python train.py --model="model that answers yes/no questions on an image's attributes" --dataset="regions of photos with short descriptions (Visual Genome)" --train_examples=101725 --image_size=32 --crop_scale_min=1 --horizontal_flip=true --rotation_deg=5 --color_jitter=0.2 --questions_per_image=8 --encoder_arch="vit" --encoder_norm="layernorm" --encoder_norm_position="pre" --encoder_activation="quick_gelu" --encoder_head_dim=48 --encoder_fused_qkv=true --encoder_bias="all" --encoder_qk_norm=false --encoder_parallel_block=false --encoder_inner_norm=false --encoder_moe="expert_choice" --encoder_num_experts=8 --encoder_moe_every=1 --encoder_expert_mlp_ratio=0.25 --encoder_experts_per_token=1 --encoder_shared_expert=true --encoder_patch_size=[4, 4] --encoder_conv_stem=false --encoder_layers=6 --encoder_width=256 --encoder_positions="learned" --fusion="cross_attention" --fusion_encoder_width=256 --fusion_encoder_layers=6 --fusion_encoder_norm="layernorm" --fusion_encoder_norm_position="pre" --fusion_encoder_activation="gelu" --fusion_encoder_mlp_ratio=2 --fusion_encoder_head_dim=32 --fusion_encoder_fused_qkv=false --fusion_encoder_bias="all" --fusion_encoder_qk_norm=false --fusion_encoder_parallel_block=false --fusion_encoder_inner_norm=false --fusion_encoder_drop_path=0.1 --fusion_encoder_positions="rope" --fusion_encoder_cross_attention_every=1 --residual_init="none" --optimizer="muon" --muon_scale="original" --lr=0.0089 --momentum=0.85 --nesterov=true --orthogonalizer="newton_schulz_5" --adamw_lr_other_params=0.0027 --grad_clip=0.5 --steps=17200 --batch_size=128 --epochs=21.6 --lr_schedule="step" --warmup_steps=340 --weight_decay=0.009 --adamw_weight_decay_other_params=0.05
Rows from block 3 of the image encoder of a small model that answers yes/no questions on an image's attributes, named by matrix and row number. Rows with one number within an expert belong to one neuron, the router's apart. Each number is 50 + 12 x the weight over its row's rms, rounded and kept within 0 to 99. All counts start at 0.
Before each expert's rows are labels from the 100 images, of 14976, where the router gives the expert most weight on average: "strongest on" is what is common among them. Only what is clearly more common there than usual is listed. The data: regions of photos with short descriptions (Visual Genome).
# router: router (encoder.blocks.3.mlp.router.weight, 8x256, trained with AdamW), inputs 208-255
# up: expert up (encoder.blocks.3.mlp.up, 8x64x256), inputs 208-255
# down: expert down (encoder.blocks.3.mlp.down, 8x256x64, transposed), outputs 208-255

# expert 0
strongest on: text has "sky"
router.0:44 34 64 63 58 46 33 50 68 65 63 53 39 59 69 28 46 27 28 61 76 53 57 56 65 52 57 66 60 51 46 51 60 53 33 74 38 50 55 52 21 39 54 61 46 33 65 69
up.0:72 61 55 88 33 71 73 48 43 61 44 54 37 67 26 65 52 61 46 51 56 47 70 33 55 58 54 42 61 70 49 61 34 42 54 60 34 40 38 40 48 61 52 37 39 55 55 58
down.0:57 30 58 71 48 47 54 57 57 43 57 60 53 37 40 43 36 43 50 45 62 55 53 38 36 61 88 36 50 39 52 47 46 51 57 60 47 60 60 62 51 70 65 52 35 43 69 55
up.1:42 42 52 43 40 64 76 33 45 55 46 42 56 24 66 37 64 77 72 41 45 69 64 34 40 44 60 63 59 40 33 65 42 41 58 42 58 32 65 41 42 33 43 39 54 52 56 29
down.1:58 51 30 44 37 45 57 44 46 35 39 49 55 46 49 47 37 36 66 43 44 58 53 47 46 59 59 53 58 56 62 39 27 56 43 63 35 57 28 35 57 40 39 36 55 40 50 56
up.2:23 50 52 48 57 49 23 59 34 51 56 55 22 52 55 62 49 66 59 52 55 42 67 47 52 42 48 58 53 44 43 53 21 54 63 48 44 48 49 54 49 40 40 44 60 34 60 63
down.2:46 58 57 52 62 60 48 47 38 46 31 36 54 57 46 58 48 50 55 64 35 64 32 40 25 63 56 45 63 47 48 65 57 55 40 64 63 47 46 59 45 60 46 58 61 60 41 50
up.3:58 56 45 29 40 54 48 52 46 69 68 40 76 40 79 50 38 68 58 71 58 27 66 42 38 48 74 49 59 62 46 55 62 51 54 38 59 41 36 56 30 48 55 53 46 30 43 60
down.3:39 40 43 55 30 45 37 51 48 43 47 38 39 47 69 50 41 75 51 59 52 45 51 37 56 46 15 49 43 59 61 41 56 27 55 40 36 65 57 55 63 53 53 43 47 45 51 47
up.4:32 53 58 67 67 44 71 31 68 44 36 55 19 36 50 51 43 46 25 54 49 49 33 58 58 52 41 75 42 42 44 33 71 50 21 47 44 39 55 44 62 24 50 46 50 46 45 59
down.4:63 41 36 22 60 63 56 33 28 52 52 43 62 64 37 37 33 58 50 50 45 65 46 53 41 57 57 51 45 62 52 45 61 52 49 43 40 42 47 69 29 55 40 57 62 48 60 19
up.5:25 35 71 49 51 73 44 35 56 63 54 52 60 50 49 58 50 57 19 48 47 49 48 40 40 42 21 63 32 25 39 59 60 57 42 58 50 52 48 65 50 62 44 62 46 69 45 56
down.5:21 53 56 49 41 61 55 41 45 53 59 43 45 43 47 57 44 45 56 41 51 46 51 42 54 68 58 30 57 60 34 35 68 39 60 50 56 45 65 39 72 52 41 38 56 56 54 63
up.6:73 50 47 49 60 50 37 39 30 70 54 54 41 58 42 30 42 56 55 53 42 50 36 77 40 54 48 43 71 75 60 38 49 36 73 50 45 45 57 58 39 43 42 56 34 48 61 41
down.6:48 53 56 42 47 44 59 37 56 57 64 59 32 61 28 50 71 63 38 59 39 39 35 39 38 30 63 43 45 28 37 67 45 36 64 48 54 49 51 52 36 54 56 24 44 59 45 76
up.7:37 44 34 78 46 30 64 31 63 50 57 37 22 38 36 50 86 43 68 56 38 35 53 57 53 61 70 46 58 50 73 47 34 60 35 48 47 51 39 57 73 38 31 53 72 48 52 50
down.7:53 40 38 57 49 38 47 33 23 43 65 50 56 46 39 52 54 38 53 67 32 46 44 57 46 40 42 57 59 44 56 55 33 43 42 60 64 54 34 53 40 48 42 26 57 40 58 41
up.8:59 54 54 51 68 38 56 66 55 34 44 43 69 33 32 64 30 27 65 34 55 56 64 73 57 55 51 41 47 51 36 60 51 47 36 51 55 53 43 23 45 44 46 52 41 57 44 44
down.8:12 45 61 63 62 41 33 35 70 32 36 57 38 25 44 62 33 78 53 37 32 48 57 48 53 48 39 56 32 47 44 47 27 63 70 62 32 63 31 44 54 30 57 71 43 52 34 51
up.9:51 50 39 57 59 54 55 46 58 47 46 41 52 58 57 77 41 63 39 56 37 28 48 55 45 30 47 59 43 49 50 37 66 50 59 70 48 51 49 36 51 67 46 54 69 60 31 46
down.9:30 55 70 48 55 51 56 38 52 70 42 49 47 52 53 48 36 61 71 35 65 52 37 55 46 37 35 50 37 71 32 58 59 50 40 69 42 54 60 43 44 39 41 51 36 58 49 69
up.10:69 50 54 47 38 57 58 61 55 29 46 53 41 39 50 28 36 64 62 43 65 39 37 35 58 35 37 12 65 58 68 52 46 37 61 36 35 56 58 37 53 52 46 42 57 62 54 60
down.10:37 63 40 61 61 43 64 54 43 31 21 37 58 33 47 72 35 32 60 48 64 59 47 53 50 62 59 27 43 49 78 33 31 37 51 55 52 59 46 61 61 36 55 57 62 42 52 50
up.11:32 52 60 83 65 58 63 41 61 50 39 54 47 55 59 56 62 29 55 57 58 38 52 50 38 43 57 44 50 44 59 33 41 51 32 47 42 37 59 50 32 39 38 59 72 60 27 29
down.11:53 38 47 41 44 56 46 44 47 44 55 64 45 48 62 64 31 66 45 34 33 53 45 49 51 54 48 44 61 66 51 32 44 46 68 51 52 46 50 59 49 40 46 52 54 54 34 56
up.12:38 52 56 48 41 61 41 43 55 51 50 78 52 56 69 32 51 21 39 70 58 47 38 53 47 67 24 65 61 40 61 51 44 64 46 70 45 51 70 47 52 24 63 62 48 55 64 67
down.12:68 25 36 77 69 54 51 54 32 36 41 53 54 51 60 48 71 30 68 70 28 52 44 69 55 70 46 64 44 32 52 39 55 58 72 55 63 50 41 55 36 59 49 46 63 37 55 27
up.13:51 48 42 37 35 53 46 50 68 48 42 64 39 53 42 39 47 54 54 63 66 46 42 39 48 57 60 37 47 72 65 46 51 49 46 55 52 49 45 22 12 41 49 47 31 56 36 46
down.13:58 54 67 44 51 65 60 37 64 64 52 51 52 58 64 44 45 46 41 39 52 52 50 61 59 51 78 54 39 62 60 44 51 39 62 51 37 63 12 48 63 62 46 51 70 68 50 45
up.14:64 42 44 65 40 61 32 44 39 71 61 38 68 23 42 57 42 38 43 65 44 32 48 61 42 30 63 42 44 47 57 49 41 41 69 69 46 54 54 25 45 52 54 37 48 60 56 50
down.14:53 28 52 43 55 52 80 55 44 42 53 49 89 49 39 47 44 22 64 73 42 66 60 35 70 46 44 64 59 46 48 51 28 54 33 65 71 30 82 44 46 53 61 49 56 46 56 50
up.15:44 78 59 48 56 63 64 61 44 51 55 68 59 64 33 71 48 38 58 54 42 45 48 63 45 76 79 55 42 29 24 65 57 33 49 42 75 54 35 43 39 50 54 67 38 75 40 51
down.15:52 39 22 57 71 19 38 25 51 48 55 46 49 39 44 39 58 66 29 28 47 41 72 65 50 42 55 59 35 71 53 69 34 55 54 61 40 60 53 77 55 51 71 53 63 31 66 49
up.16:32 59 42 56 51 32 60 68 39 59 56 63 47 61 49 43 53 45 37 50 50 73 38 58 58 75 60 47 49 43 42 80 54 57 48 34 55 45 47 55 38 28 59 45 62 70 36 49
down.16:39 26 61 39 48 55 67 45 52 36 35 54 66 36 70 61 67 62 44 79 51 53 51 52 58 06 38 57 45 43 59 57 64 62 51 61 87 65 40 50 32 67 54 59 67 49 48 39
up.17:54 34 42 65 54 68 33 47 38 65 52 33 37 52 27 77 27 44 47 45 46 69 50 55 53 32 51 39 30 50 31 54 30 45 57 69 63 62 69 44 45 41 57 37 46 36 53 57
down.17:48 65 41 56 47 46 40 45 57 56 41 42 72 52 50 63 66 32 19 69 53 36 41 27 70 29 44 54 47 59 43 53 66 54 31 66 58 44 38 61 65 48 56 60 39 56 20 43
up.18:26 40 48 50 49 66 57 57 66 29 60 33 83 46 44 64 56 79 57 42 88 52 63 30 31 58 70 42 44 62 71 44 65 43 45 45 48 47 45 24 48 57 45 37 32 47 54 51
down.18:56 56 35 58 33 50 38 59 52 64 62 49 59 60 36 53 48 40 74 57 28 53 40 44 55 54 41 65 52 76 52 56 54 31 60 33 47 53 15 38 57 49 28 57 47 47 23 46
up.19:44 50 50 63 37 44 71 50 22 54 54 46 61 56 54 75 70 70 63 73 65 72 47 40 44 24 34 40 60 66 61 57 50 46 37 35 56 47 58 54 41 35 40 54 36 49 59 45
down.19:54 24 34 43 30 54 47 47 53 62 63 35 67 65 65 46 80 54 58 41 66 21 69 46 34 44 55 45 32 53 44 71 39 56 54 62 42 40 42 29 52 55 57 36 49 65 56 48
up.20:30 46 45 74 62 55 50 46 39 58 60 47 58 44 79 49 47 41 55 58 72 65 45 66 51 53 55 30 59 57 34 83 35 41 41 28 36 66 52 32 35 47 52 58 54 68 37 68
down.20:74 58 34 40 52 35 61 40 38 54 63 23 40 45 51 53 39 58 51 61 51 40 59 60 48 50 58 52 34 55 36 67 61 55 33 61 77 66 61 54 29 35 39 44 44 48 42 44

# expert 3
strongest on: text has "red"
router.3:62 30 50 51 48 56 32 50 44 49 48 36 48 37 49 51 49 70 36 71 51 62 34 51 56 35 52 62 47 71 44 33 48 49 52 56 36 53 52 46 37 35 45 56 43 52 61 52
up.0:56 47 59 55 30 43 29 44 37 42 36 29 40 39 48 37 60 58 30 84 54 40 53 56 60 53 66 50 62 45 65 57 67 71 62 36 44 44 54 55 58 51 51 71 52 55 28 58
down.0:36 31 78 47 63 38 59 47 47 56 42 44 74 70 57 56 56 68 65 82 52 61 53 43 45 51 54 52 55 64 39 57 49 36 61 57 56 73 51 38 53 43 41 35 37 34 32 53
up.1:50 41 48 32 45 32 57 73 73 49 45 49 28 32 57 34 35 58 53 59 35 54 28 55 51 41 77 22 40 50 51 61 58 44 61 35 42 54 48 54 48 55 51 56 50 67 38 57
down.1:49 48 58 43 47 17 30 42 65 67 40 56 43 46 49 35 58 45 41 61 37 55 57 58 54 51 64 40 35 49 58 48 46 45 52 33 79 26 54 53 55 51 59 56 60 57 50 68
up.2:50 42 52 62 42 51 46 47 39 48 43 48 38 72 41 66 26 38 70 51 75 44 51 47 48 66 60 41 60 67 34 50 53 49 45 57 47 56 38 74 62 32 64 70 46 58 49 61
down.2:66 55 57 45 39 55 54 59 48 64 48 49 74 50 36 60 63 50 18 60 32 46 66 43 47 53 55 52 24 65 41 52 50 74 46 40 59 52 49 61 34 46 54 63 56 48 49 62
up.3:64 54 41 47 55 53 40 63 50 34 46 52 40 40 37 50 49 41 61 58 68 48 43 74 58 56 69 58 58 44 65 35 49 48 41 53 56 69 58 28 47 32 44 57 59 59 51 43
down.3:54 55 34 63 48 50 35 44 55 61 53 50 54 64 44 54 40 47 58 54 49 55 83 74 47 57 50 41 49 60 72 53 48 51 37 61 53 40 38 51 34 38 40 45 66 38 46 26
up.4:48 52 42 52 59 63 22 64 46 24 52 49 55 49 61 42 61 57 65 52 62 51 53 26 58 58 73 40 51 38 31 55 29 49 70 51 51 58 67 58 41 52 46 40 80 46 36 53
down.4:56 35 48 67 52 68 69 40 44 38 44 60 55 47 30 45 38 50 62 44 65 66 80 54 54 55 50 35 60 56 51 47 50 69 46 76 58 72 71 47 54 51 75 70 47 71 57 39
up.5:64 50 37 29 48 54 43 54 40 44 50 71 48 79 54 54 51 49 36 58 50 61 52 62 50 55 40 60 51 61 46 51 62 65 45 44 48 42 49 41 44 55 60 54 53 64 51 71
down.5:58 52 61 59 68 44 36 66 55 49 25 48 62 72 54 39 47 49 41 42 32 57 46 69 47 53 56 40 52 66 55 83 42 40 63 50 56 63 51 58 38 53 64 67 36 66 51 41
up.6:62 40 47 33 59 50 36 64 66 52 46 33 50 17 66 32 58 60 58 47 35 56 39 80 45 31 45 58 49 52 43 37 65 31 42 42 42 39 51 78 24 34 57 77 64 54 49 48
down.6:66 63 45 47 34 65 41 60 48 57 34 48 62 42 63 47 57 53 51 24 39 51 46 67 54 57 75 41 55 58 56 53 41 39 57 42 45 48 59 55 69 51 81 47 25 42 73 67
up.7:53 56 48 33 70 43 40 47 57 53 55 45 37 51 59 46 37 30 55 50 44 50 62 62 41 32 29 60 41 45 33 56 55 57 60 70 49 64 56 46 28 40 60 50 51 43 55 54
down.7:28 56 70 45 47 40 59 65 52 77 47 41 60 27 52 62 26 58 45 51 44 27 63 25 52 60 41 42 39 51 33 56 43 51 53 52 47 67 41 43 52 60 34 27 57 53 38 68
up.8:27 43 49 49 49 66 58 58 55 56 46 42 67 61 41 32 51 63 39 29 60 81 46 60 63 40 45 69 54 55 30 58 60 63 56 58 33 71 18 54 39 68 58 72 42 65 43 57
down.8:57 66 62 41 40 57 34 52 49 66 56 34 44 65 55 61 65 42 48 62 63 49 28 47 66 55 37 33 16 63 48 36 67 42 71 56 35 51 42 41 71 62 45 51 36 49 78 38
up.9:52 64 54 53 56 73 49 66 55 58 41 45 59 54 40 39 34 42 61 71 65 62 27 62 45 73 53 46 57 41 51 58 50 42 45 41 26 51 58 39 25 37 56 69 33 53 47 73
down.9:23 50 50 50 45 58 48 57 46 70 63 73 50 53 43 65 45 47 35 61 40 62 55 42 49 61 60 46 53 44 65 45 31 43 52 35 58 46 37 54 65 51 65 58 61 52 67 53
up.10:51 59 38 44 44 42 54 50 44 64 54 43 70 73 56 48 46 58 31 71 20 21 46 69 46 53 49 53 52 60 36 45 40 53 62 47 45 53 55 29 50 67 39 40 51 33 06 48
down.10:44 34 51 57 53 60 55 17 40 72 58 48 31 38 62 66 30 52 42 54 47 32 70 51 35 39 37 54 17 59 46 56 43 51 61 65 48 47 47 32 40 62 64 59 56 58 59 47
up.11:43 67 36 17 50 61 47 66 38 67 39 59 56 52 51 65 46 59 36 42 43 43 77 50 59 72 59 19 47 40 50 47 60 52 65 61 30 56 56 35 43 43 64 45 35 58 57 60
down.11:43 57 42 55 66 44 42 53 53 69 53 70 36 47 59 30 52 48 35 35 32 46 33 67 62 53 48 61 57 33 57 64 24 42 54 41 57 38 17 65 35 58 54 36 43 52 51 49
up.12:68 47 57 35 59 54 42 62 56 39 42 46 64 55 62 58 32 73 70 57 52 70 62 21 57 49 55 38 64 63 36 46 59 45 61 55 38 62 59 48 44 50 45 46 40 38 26 37
down.12:57 54 40 48 64 59 33 31 42 65 57 47 59 14 47 53 60 44 57 34 56 60 43 55 59 56 51 42 56 43 42 54 53 17 52 40 47 46 64 53 47 50 41 51 46 53 52 54
up.13:38 47 52 46 57 36 70 41 42 48 55 31 40 49 60 57 49 26 59 30 51 40 59 38 49 39 91 40 47 39 35 59 55 18 49 38 48 70 59 56 50 60 45 59 44 37 49 38
down.13:49 29 57 41 48 47 55 43 56 30 54 59 48 48 24 33 55 60 46 51 64 31 47 39 29 47 38 40 53 47 55 52 53 30 65 49 38 53 73 37 48 62 67 45 36 60 59 66
up.14:44 50 60 54 56 71 50 49 45 41 43 40 62 44 61 54 35 49 58 42 52 41 52 39 28 37 66 48 63 75 51 38 60 22 63 26 41 62 42 46 57 58 49 29 58 45 48 59
down.14:41 48 49 65 31 54 67 61 46 62 42 35 61 68 51 61 62 33 66 42 41 71 37 51 56 32 47 56 50 44 73 44 48 31 43 43 48 48 63 46 59 46 47 56 47 51 46 64
up.15:59 50 60 51 48 44 33 43 10 65 40 54 35 50 61 46 50 79 44 53 46 48 44 53 37 50 65 57 71 57 57 51 25 51 61 39 46 43 68 58 38 32 58 65 64 43 30 54
down.15:30 30 54 53 49 54 63 69 40 52 41 35 53 46 42 49 28 60 58 58 28 60 46 59 47 42 49 61 40 54 42 43 58 49 41 45 49 47 74 49 69 63 53 35 57 34 41 71
up.16:16 51 50 43 37 53 68 41 44 51 62 62 73 51 43 43 37 43 49 44 76 60 60 31 56 49 69 46 44 35 21 43 57 52 40 59 33 50 55 54 34 50 49 45 56 68 41 40
down.16:39 55 57 36 29 53 35 35 63 38 72 66 63 58 57 59 58 46 29 49 62 46 51 33 41 65 30 63 56 35 66 47 51 50 57 62 53 38 33 42 42 49 60 34 77 48 43 44
up.17:46 32 59 70 59 55 53 55 38 70 47 53 59 47 56 29 35 46 46 41 51 70 48 36 46 59 44 62 64 72 53 58 59 41 45 54 54 50 34 62 42 73 48 53 55 52 41 64
down.17:64 29 66 43 36 32 51 41 50 55 53 60 38 49 45 42 22 38 41 54 58 47 46 63 69 65 29 55 63 55 65 48 43 73 39 67 57 42 56 59 22 45 43 62 31 52 46 55
up.18:56 52 59 34 64 44 37 76 48 47 45 56 34 47 64 36 57 78 58 36 48 48 31 63 45 66 77 59 47 69 65 32 73 52 45 44 36 42 44 58 38 51 54 41 55 45 56 55
down.18:40 60 50 47 55 75 54 61 40 46 26 65 43 49 56 47 52 48 72 37 47 43 30 73 53 34 53 45 44 39 45 50 41 37 56 32 46 52 61 69 55 54 37 57 29 55 36 60
up.19:44 58 49 53 46 35 63 73 43 49 62 34 78 56 30 63 26 34 60 42 70 40 44 62 60 62 68 37 32 48 32 53 44 63 50 23 41 66 44 45 54 44 56 43 44 45 36 46
down.19:57 58 61 41 58 54 43 69 51 56 47 48 49 54 64 41 34 56 37 44 36 36 49 66 44 25 59 53 52 37 43 78 43 42 63 65 32 67 41 50 79 36 58 51 51 30 47 36
up.20:13 49 57 81 39 60 31 71 60 74 63 71 37 49 40 41 69 61 54 57 64 38 51 63 40 65 41 46 43 58 77 55 67 42 52 39 37 46 38 42 55 27 46 38 25 48 48 64
down.20:39 50 56 47 42 53 48 55 69 71 54 56 38 48 53 52 61 41 56 76 34 35 52 27 63 62 69 52 58 44 44 66 51 59 51 53 53 50 49 46 48 44 52 64 47 45 62 36

# expert 5
strongest on: text has "blue"
router.5:45 66 62 69 43 54 38 47 46 47 49 49 34 39 42 42 58 53 70 43 64 47 49 62 58 74 67 39 56 43 77 50 26 29 55 60 38 53 40 58 76 41 38 57 52 45 45 71
up.0:50 51 43 69 58 58 55 29 59 54 46 57 44 60 62 43 48 24 49 52 27 90 60 56 44 50 55 70 53 45 32 61 39 34 39 56 52 42 61 54 44 52 44 51 55 30 66 36
down.0:57 37 65 41 39 46 69 41 45 42 44 45 48 42 42 59 39 48 49 76 45 51 52 47 58 55 59 24 59 67 46 41 50 49 42 48 59 48 55 59 45 50 38 42 27 53 44 38
up.1:63 59 52 67 62 42 46 67 59 39 30 26 53 39 51 39 45 47 37 28 55 45 49 42 68 57 38 52 65 42 59 47 49 60 37 47 44 51 48 63 58 48 36 50 30 46 38 66
down.1:45 44 50 52 62 72 29 54 21 72 34 53 40 51 29 51 40 40 56 47 71 69 55 56 49 55 44 42 49 49 55 37 39 38 59 59 43 37 51 65 49 43 60 56 40 33 51 55
up.2:45 61 41 58 44 46 58 32 56 55 56 42 51 57 55 36 48 44 46 50 64 60 30 53 60 70 42 49 59 45 62 48 44 28 47 55 51 36 47 56 51 43 39 66 50 43 82 40
down.2:56 44 46 45 34 57 72 60 47 52 39 50 64 44 45 50 23 63 31 49 50 67 74 56 59 39 29 46 48 59 46 73 71 61 59 50 39 56 40 66 55 50 64 41 49 62 52 47
up.3:76 67 47 57 42 46 61 58 50 62 41 58 56 59 46 48 52 31 53 50 55 55 29 55 51 77 61 46 60 51 40 37 47 37 41 45 53 36 50 54 75 57 39 44 46 40 55 34
down.3:39 37 60 63 50 35 36 56 38 45 47 59 35 53 67 36 34 58 37 63 53 34 35 67 48 61 53 42 38 42 48 47 47 53 50 58 43 43 61 34 38 45 75 32 58 45 39 67
up.4:68 53 56 77 49 37 37 50 56 46 52 52 61 38 54 55 52 35 78 73 48 31 73 56 53 44 69 62 52 48 67 49 23 64 45 53 43 64 32 33 54 39 52 38 42 47 45 58
down.4:65 51 27 51 86 42 64 58 58 46 69 65 61 40 62 37 46 51 58 36 69 51 90 53 42 65 53 44 50 36 53 44 40 46 51 47 64 63 52 68 35 48 61 47 48 45 57 42
up.5:45 70 64 35 40 47 45 48 48 58 38 54 61 57 45 61 63 44 24 54 42 44 41 38 44 39 48 38 42 53 38 54 36 55 57 46 60 72 76 61 48 38 57 67 46 35 78 57
down.5:63 46 31 59 42 44 61 32 57 59 44 45 70 38 36 67 44 61 26 63 52 39 49 41 65 58 65 45 49 37 47 51 48 58 40 40 51 29 57 58 63 53 39 45 51 48 44 52
up.6:52 45 46 60 33 44 45 33 51 49 49 69 51 37 39 58 37 78 46 53 57 44 45 54 58 27 58 39 55 67 22 47 28 59 50 43 48 51 46 21 51 45 41 63 69 53 50 31
down.6:49 58 51 56 47 41 76 42 46 46 36 35 49 67 48 46 24 28 24 73 45 51 52 47 62 45 52 44 50 53 42 58 46 49 48 50 33 57 43 53 55 52 45 53 38 64 32 43
up.7:30 53 35 33 39 35 42 58 81 50 45 47 31 29 47 59 64 86 50 56 46 34 44 62 45 71 68 42 53 37 45 59 54 60 66 28 50 39 51 64 52 38 47 64 45 53 49 45
down.7:51 54 48 54 60 65 58 27 53 41 52 43 33 69 53 44 53 51 50 52 51 43 48 68 44 53 58 51 52 40 58 35 51 38 40 63 62 64 48 66 64 62 33 53 37 33 61 22
up.8:53 53 65 62 46 54 74 35 45 39 54 54 58 55 56 57 50 33 60 54 42 42 63 27 61 61 46 46 35 61 56 58 56 64 29 56 37 64 62 51 66 51 52 48 18 58 58 55
down.8:56 54 27 59 35 65 38 53 39 43 71 57 63 54 38 30 50 40 54 32 66 83 35 55 56 40 47 42 62 64 40 38 43 68 49 35 68 61 52 58 56 51 73 56 32 49 47 74
up.9:57 56 43 53 58 58 42 47 52 23 62 32 64 51 39 60 56 62 48 26 75 37 36 68 44 44 34 51 49 44 62 53 48 56 44 32 62 67 55 32 25 40 55 57 50 49 49 57
down.9:44 64 55 70 58 60 34 47 45 47 46 61 48 51 45 66 36 40 69 44 46 56 37 55 48 51 51 57 24 60 33 57 60 36 65 49 69 26 48 37 31 42 25 50 67 44 47 43
up.10:40 50 50 64 36 44 24 43 53 48 37 29 19 45 44 41 64 34 31 55 47 43 55 40 45 41 32 40 60 63 67 41 68 61 53 56 31 42 55 37 48 40 51 49 62 40 54 39
down.10:40 42 61 42 42 66 66 30 45 65 46 31 53 51 40 80 38 55 57 59 49 69 31 42 30 57 73 56 48 71 42 44 42 34 56 49 44 36 58 59 59 52 54 53 47 47 52 36
up.11:43 45 43 65 59 59 60 34 49 49 67 44 66 40 19 61 46 53 57 42 46 58 56 53 51 55 71 45 44 57 43 58 41 37 51 57 54 73 58 49 51 39 46 44 36 40 46 53
down.11:34 40 52 51 46 46 53 39 53 50 40 44 49 45 41 70 48 58 35 48 53 61 58 44 75 19 58 43 37 50 45 64 48 55 58 46 35 65 51 31 45 48 52 37 48 61 36 52
up.12:50 47 42 87 47 33 71 56 39 53 51 77 38 38 50 63 39 33 35 35 56 48 53 45 59 52 73 32 40 63 32 56 56 43 62 63 60 53 48 54 57 47 62 46 29 42 47 45
down.12:51 47 44 65 56 42 61 60 34 48 58 73 63 58 37 54 37 40 32 42 46 49 68 27 51 34 68 40 48 47 52 56 44 44 69 64 53 46 45 67 54 48 59 51 38 50 44 55
up.13:49 59 47 64 41 42 46 54 53 52 51 57 51 38 53 43 59 52 54 67 57 49 36 33 45 55 26 55 68 39 50 28 36 63 51 65 37 47 67 19 58 38 61 71 47 53 40 46
down.13:61 39 36 54 35 48 46 43 68 20 42 48 48 18 60 55 39 38 40 49 49 74 53 45 37 71 50 49 34 45 57 44 42 58 43 53 56 48 38 59 50 39 41 45 70 34 67 43
up.14:48 46 43 52 45 64 36 50 35 62 32 35 44 36 46 54 44 56 36 41 68 48 61 48 36 31 64 65 46 68 58 50 70 44 73 41 23 40 33 33 60 41 50 68 46 51 53 58
down.14:24 51 57 55 46 59 49 69 52 62 38 41 47 44 51 66 54 57 42 71 37 43 59 42 42 54 50 45 59 60 51 26 32 39 45 57 39 36 38 49 71 57 31 52 41 47 49 67
up.15:59 60 44 36 63 68 49 34 51 62 58 77 50 54 68 58 57 43 69 32 70 51 68 67 49 27 59 44 46 53 30 65 42 66 77 36 60 57 47 35 33 58 51 40 17 51 49 66
down.15:32 68 49 52 94 55 36 56 66 44 47 42 51 61 43 41 18 51 52 34 39 47 50 40 71 41 66 42 59 27 51 54 61 58 34 44 29 43 32 65 51 55 45 65 37 68 41 48
up.16:44 57 42 42 28 18 72 54 52 37 54 69 28 59 43 49 25 78 60 54 45 53 38 59 52 68 48 59 48 28 51 63 44 52 44 41 55 56 50 32 60 57 31 35 22 51 69 32
down.16:22 54 50 47 48 26 45 35 64 45 45 41 38 47 51 55 51 60 57 43 60 47 37 39 41 28 74 41 51 62 60 38 69 62 36 66 42 59 44 60 72 50 50 48 36 54 37 25
up.17:56 63 34 44 60 49 77 41 33 59 63 46 89 48 57 70 49 42 68 42 65 55 51 34 39 46 64 51 59 44 42 37 37 50 49 32 70 66 46 32 42 65 47 41 54 72 48 46
down.17:58 45 59 57 68 55 50 39 61 50 43 36 51 56 49 46 41 56 58 68 51 63 53 73 57 49 33 70 36 61 54 63 71 48 34 26 22 43 37 51 70 33 45 83 22 56 30 57
up.18:46 54 61 64 61 52 36 58 44 42 50 43 70 59 64 50 45 56 48 41 67 49 74 35 40 45 67 70 54 59 44 40 55 66 42 52 26 46 67 66 47 45 73 54 49 43 62 33
down.18:50 48 50 36 46 44 36 64 59 44 50 58 69 43 34 52 30 40 21 27 65 44 57 67 72 67 40 51 59 71 59 52 37 49 36 57 50 67 43 60 40 64 59 63 28 33 45 51
up.19:47 58 42 29 35 53 58 72 74 65 59 49 39 46 51 53 29 48 21 54 43 61 34 37 72 26 69 42 42 49 34 65 63 57 55 55 53 58 41 53 75 55 59 61 51 50 40 48
down.19:63 48 36 57 31 61 59 50 45 45 63 50 29 28 51 56 68 61 61 23 56 55 58 33 43 52 43 46 63 52 67 41 40 41 41 57 51 59 63 49 47 62 38 51 43 36 24 33
up.20:57 49 45 69 63 37 37 69 48 64 43 48 55 65 68 13 53 56 61 45 44 63 41 46 54 44 53 47 62 52 51 38 46 45 59 53 29 56 55 68 45 44 71 76 41 53 80 58
down.20:43 43 50 55 54 63 39 41 60 66 42 51 33 43 43 45 53 55 43 48 47 54 58 45 63 59 49 59 38 44 41 56 54 38 55 52 43 37 38 46 51 33 34 55 40 71 51 55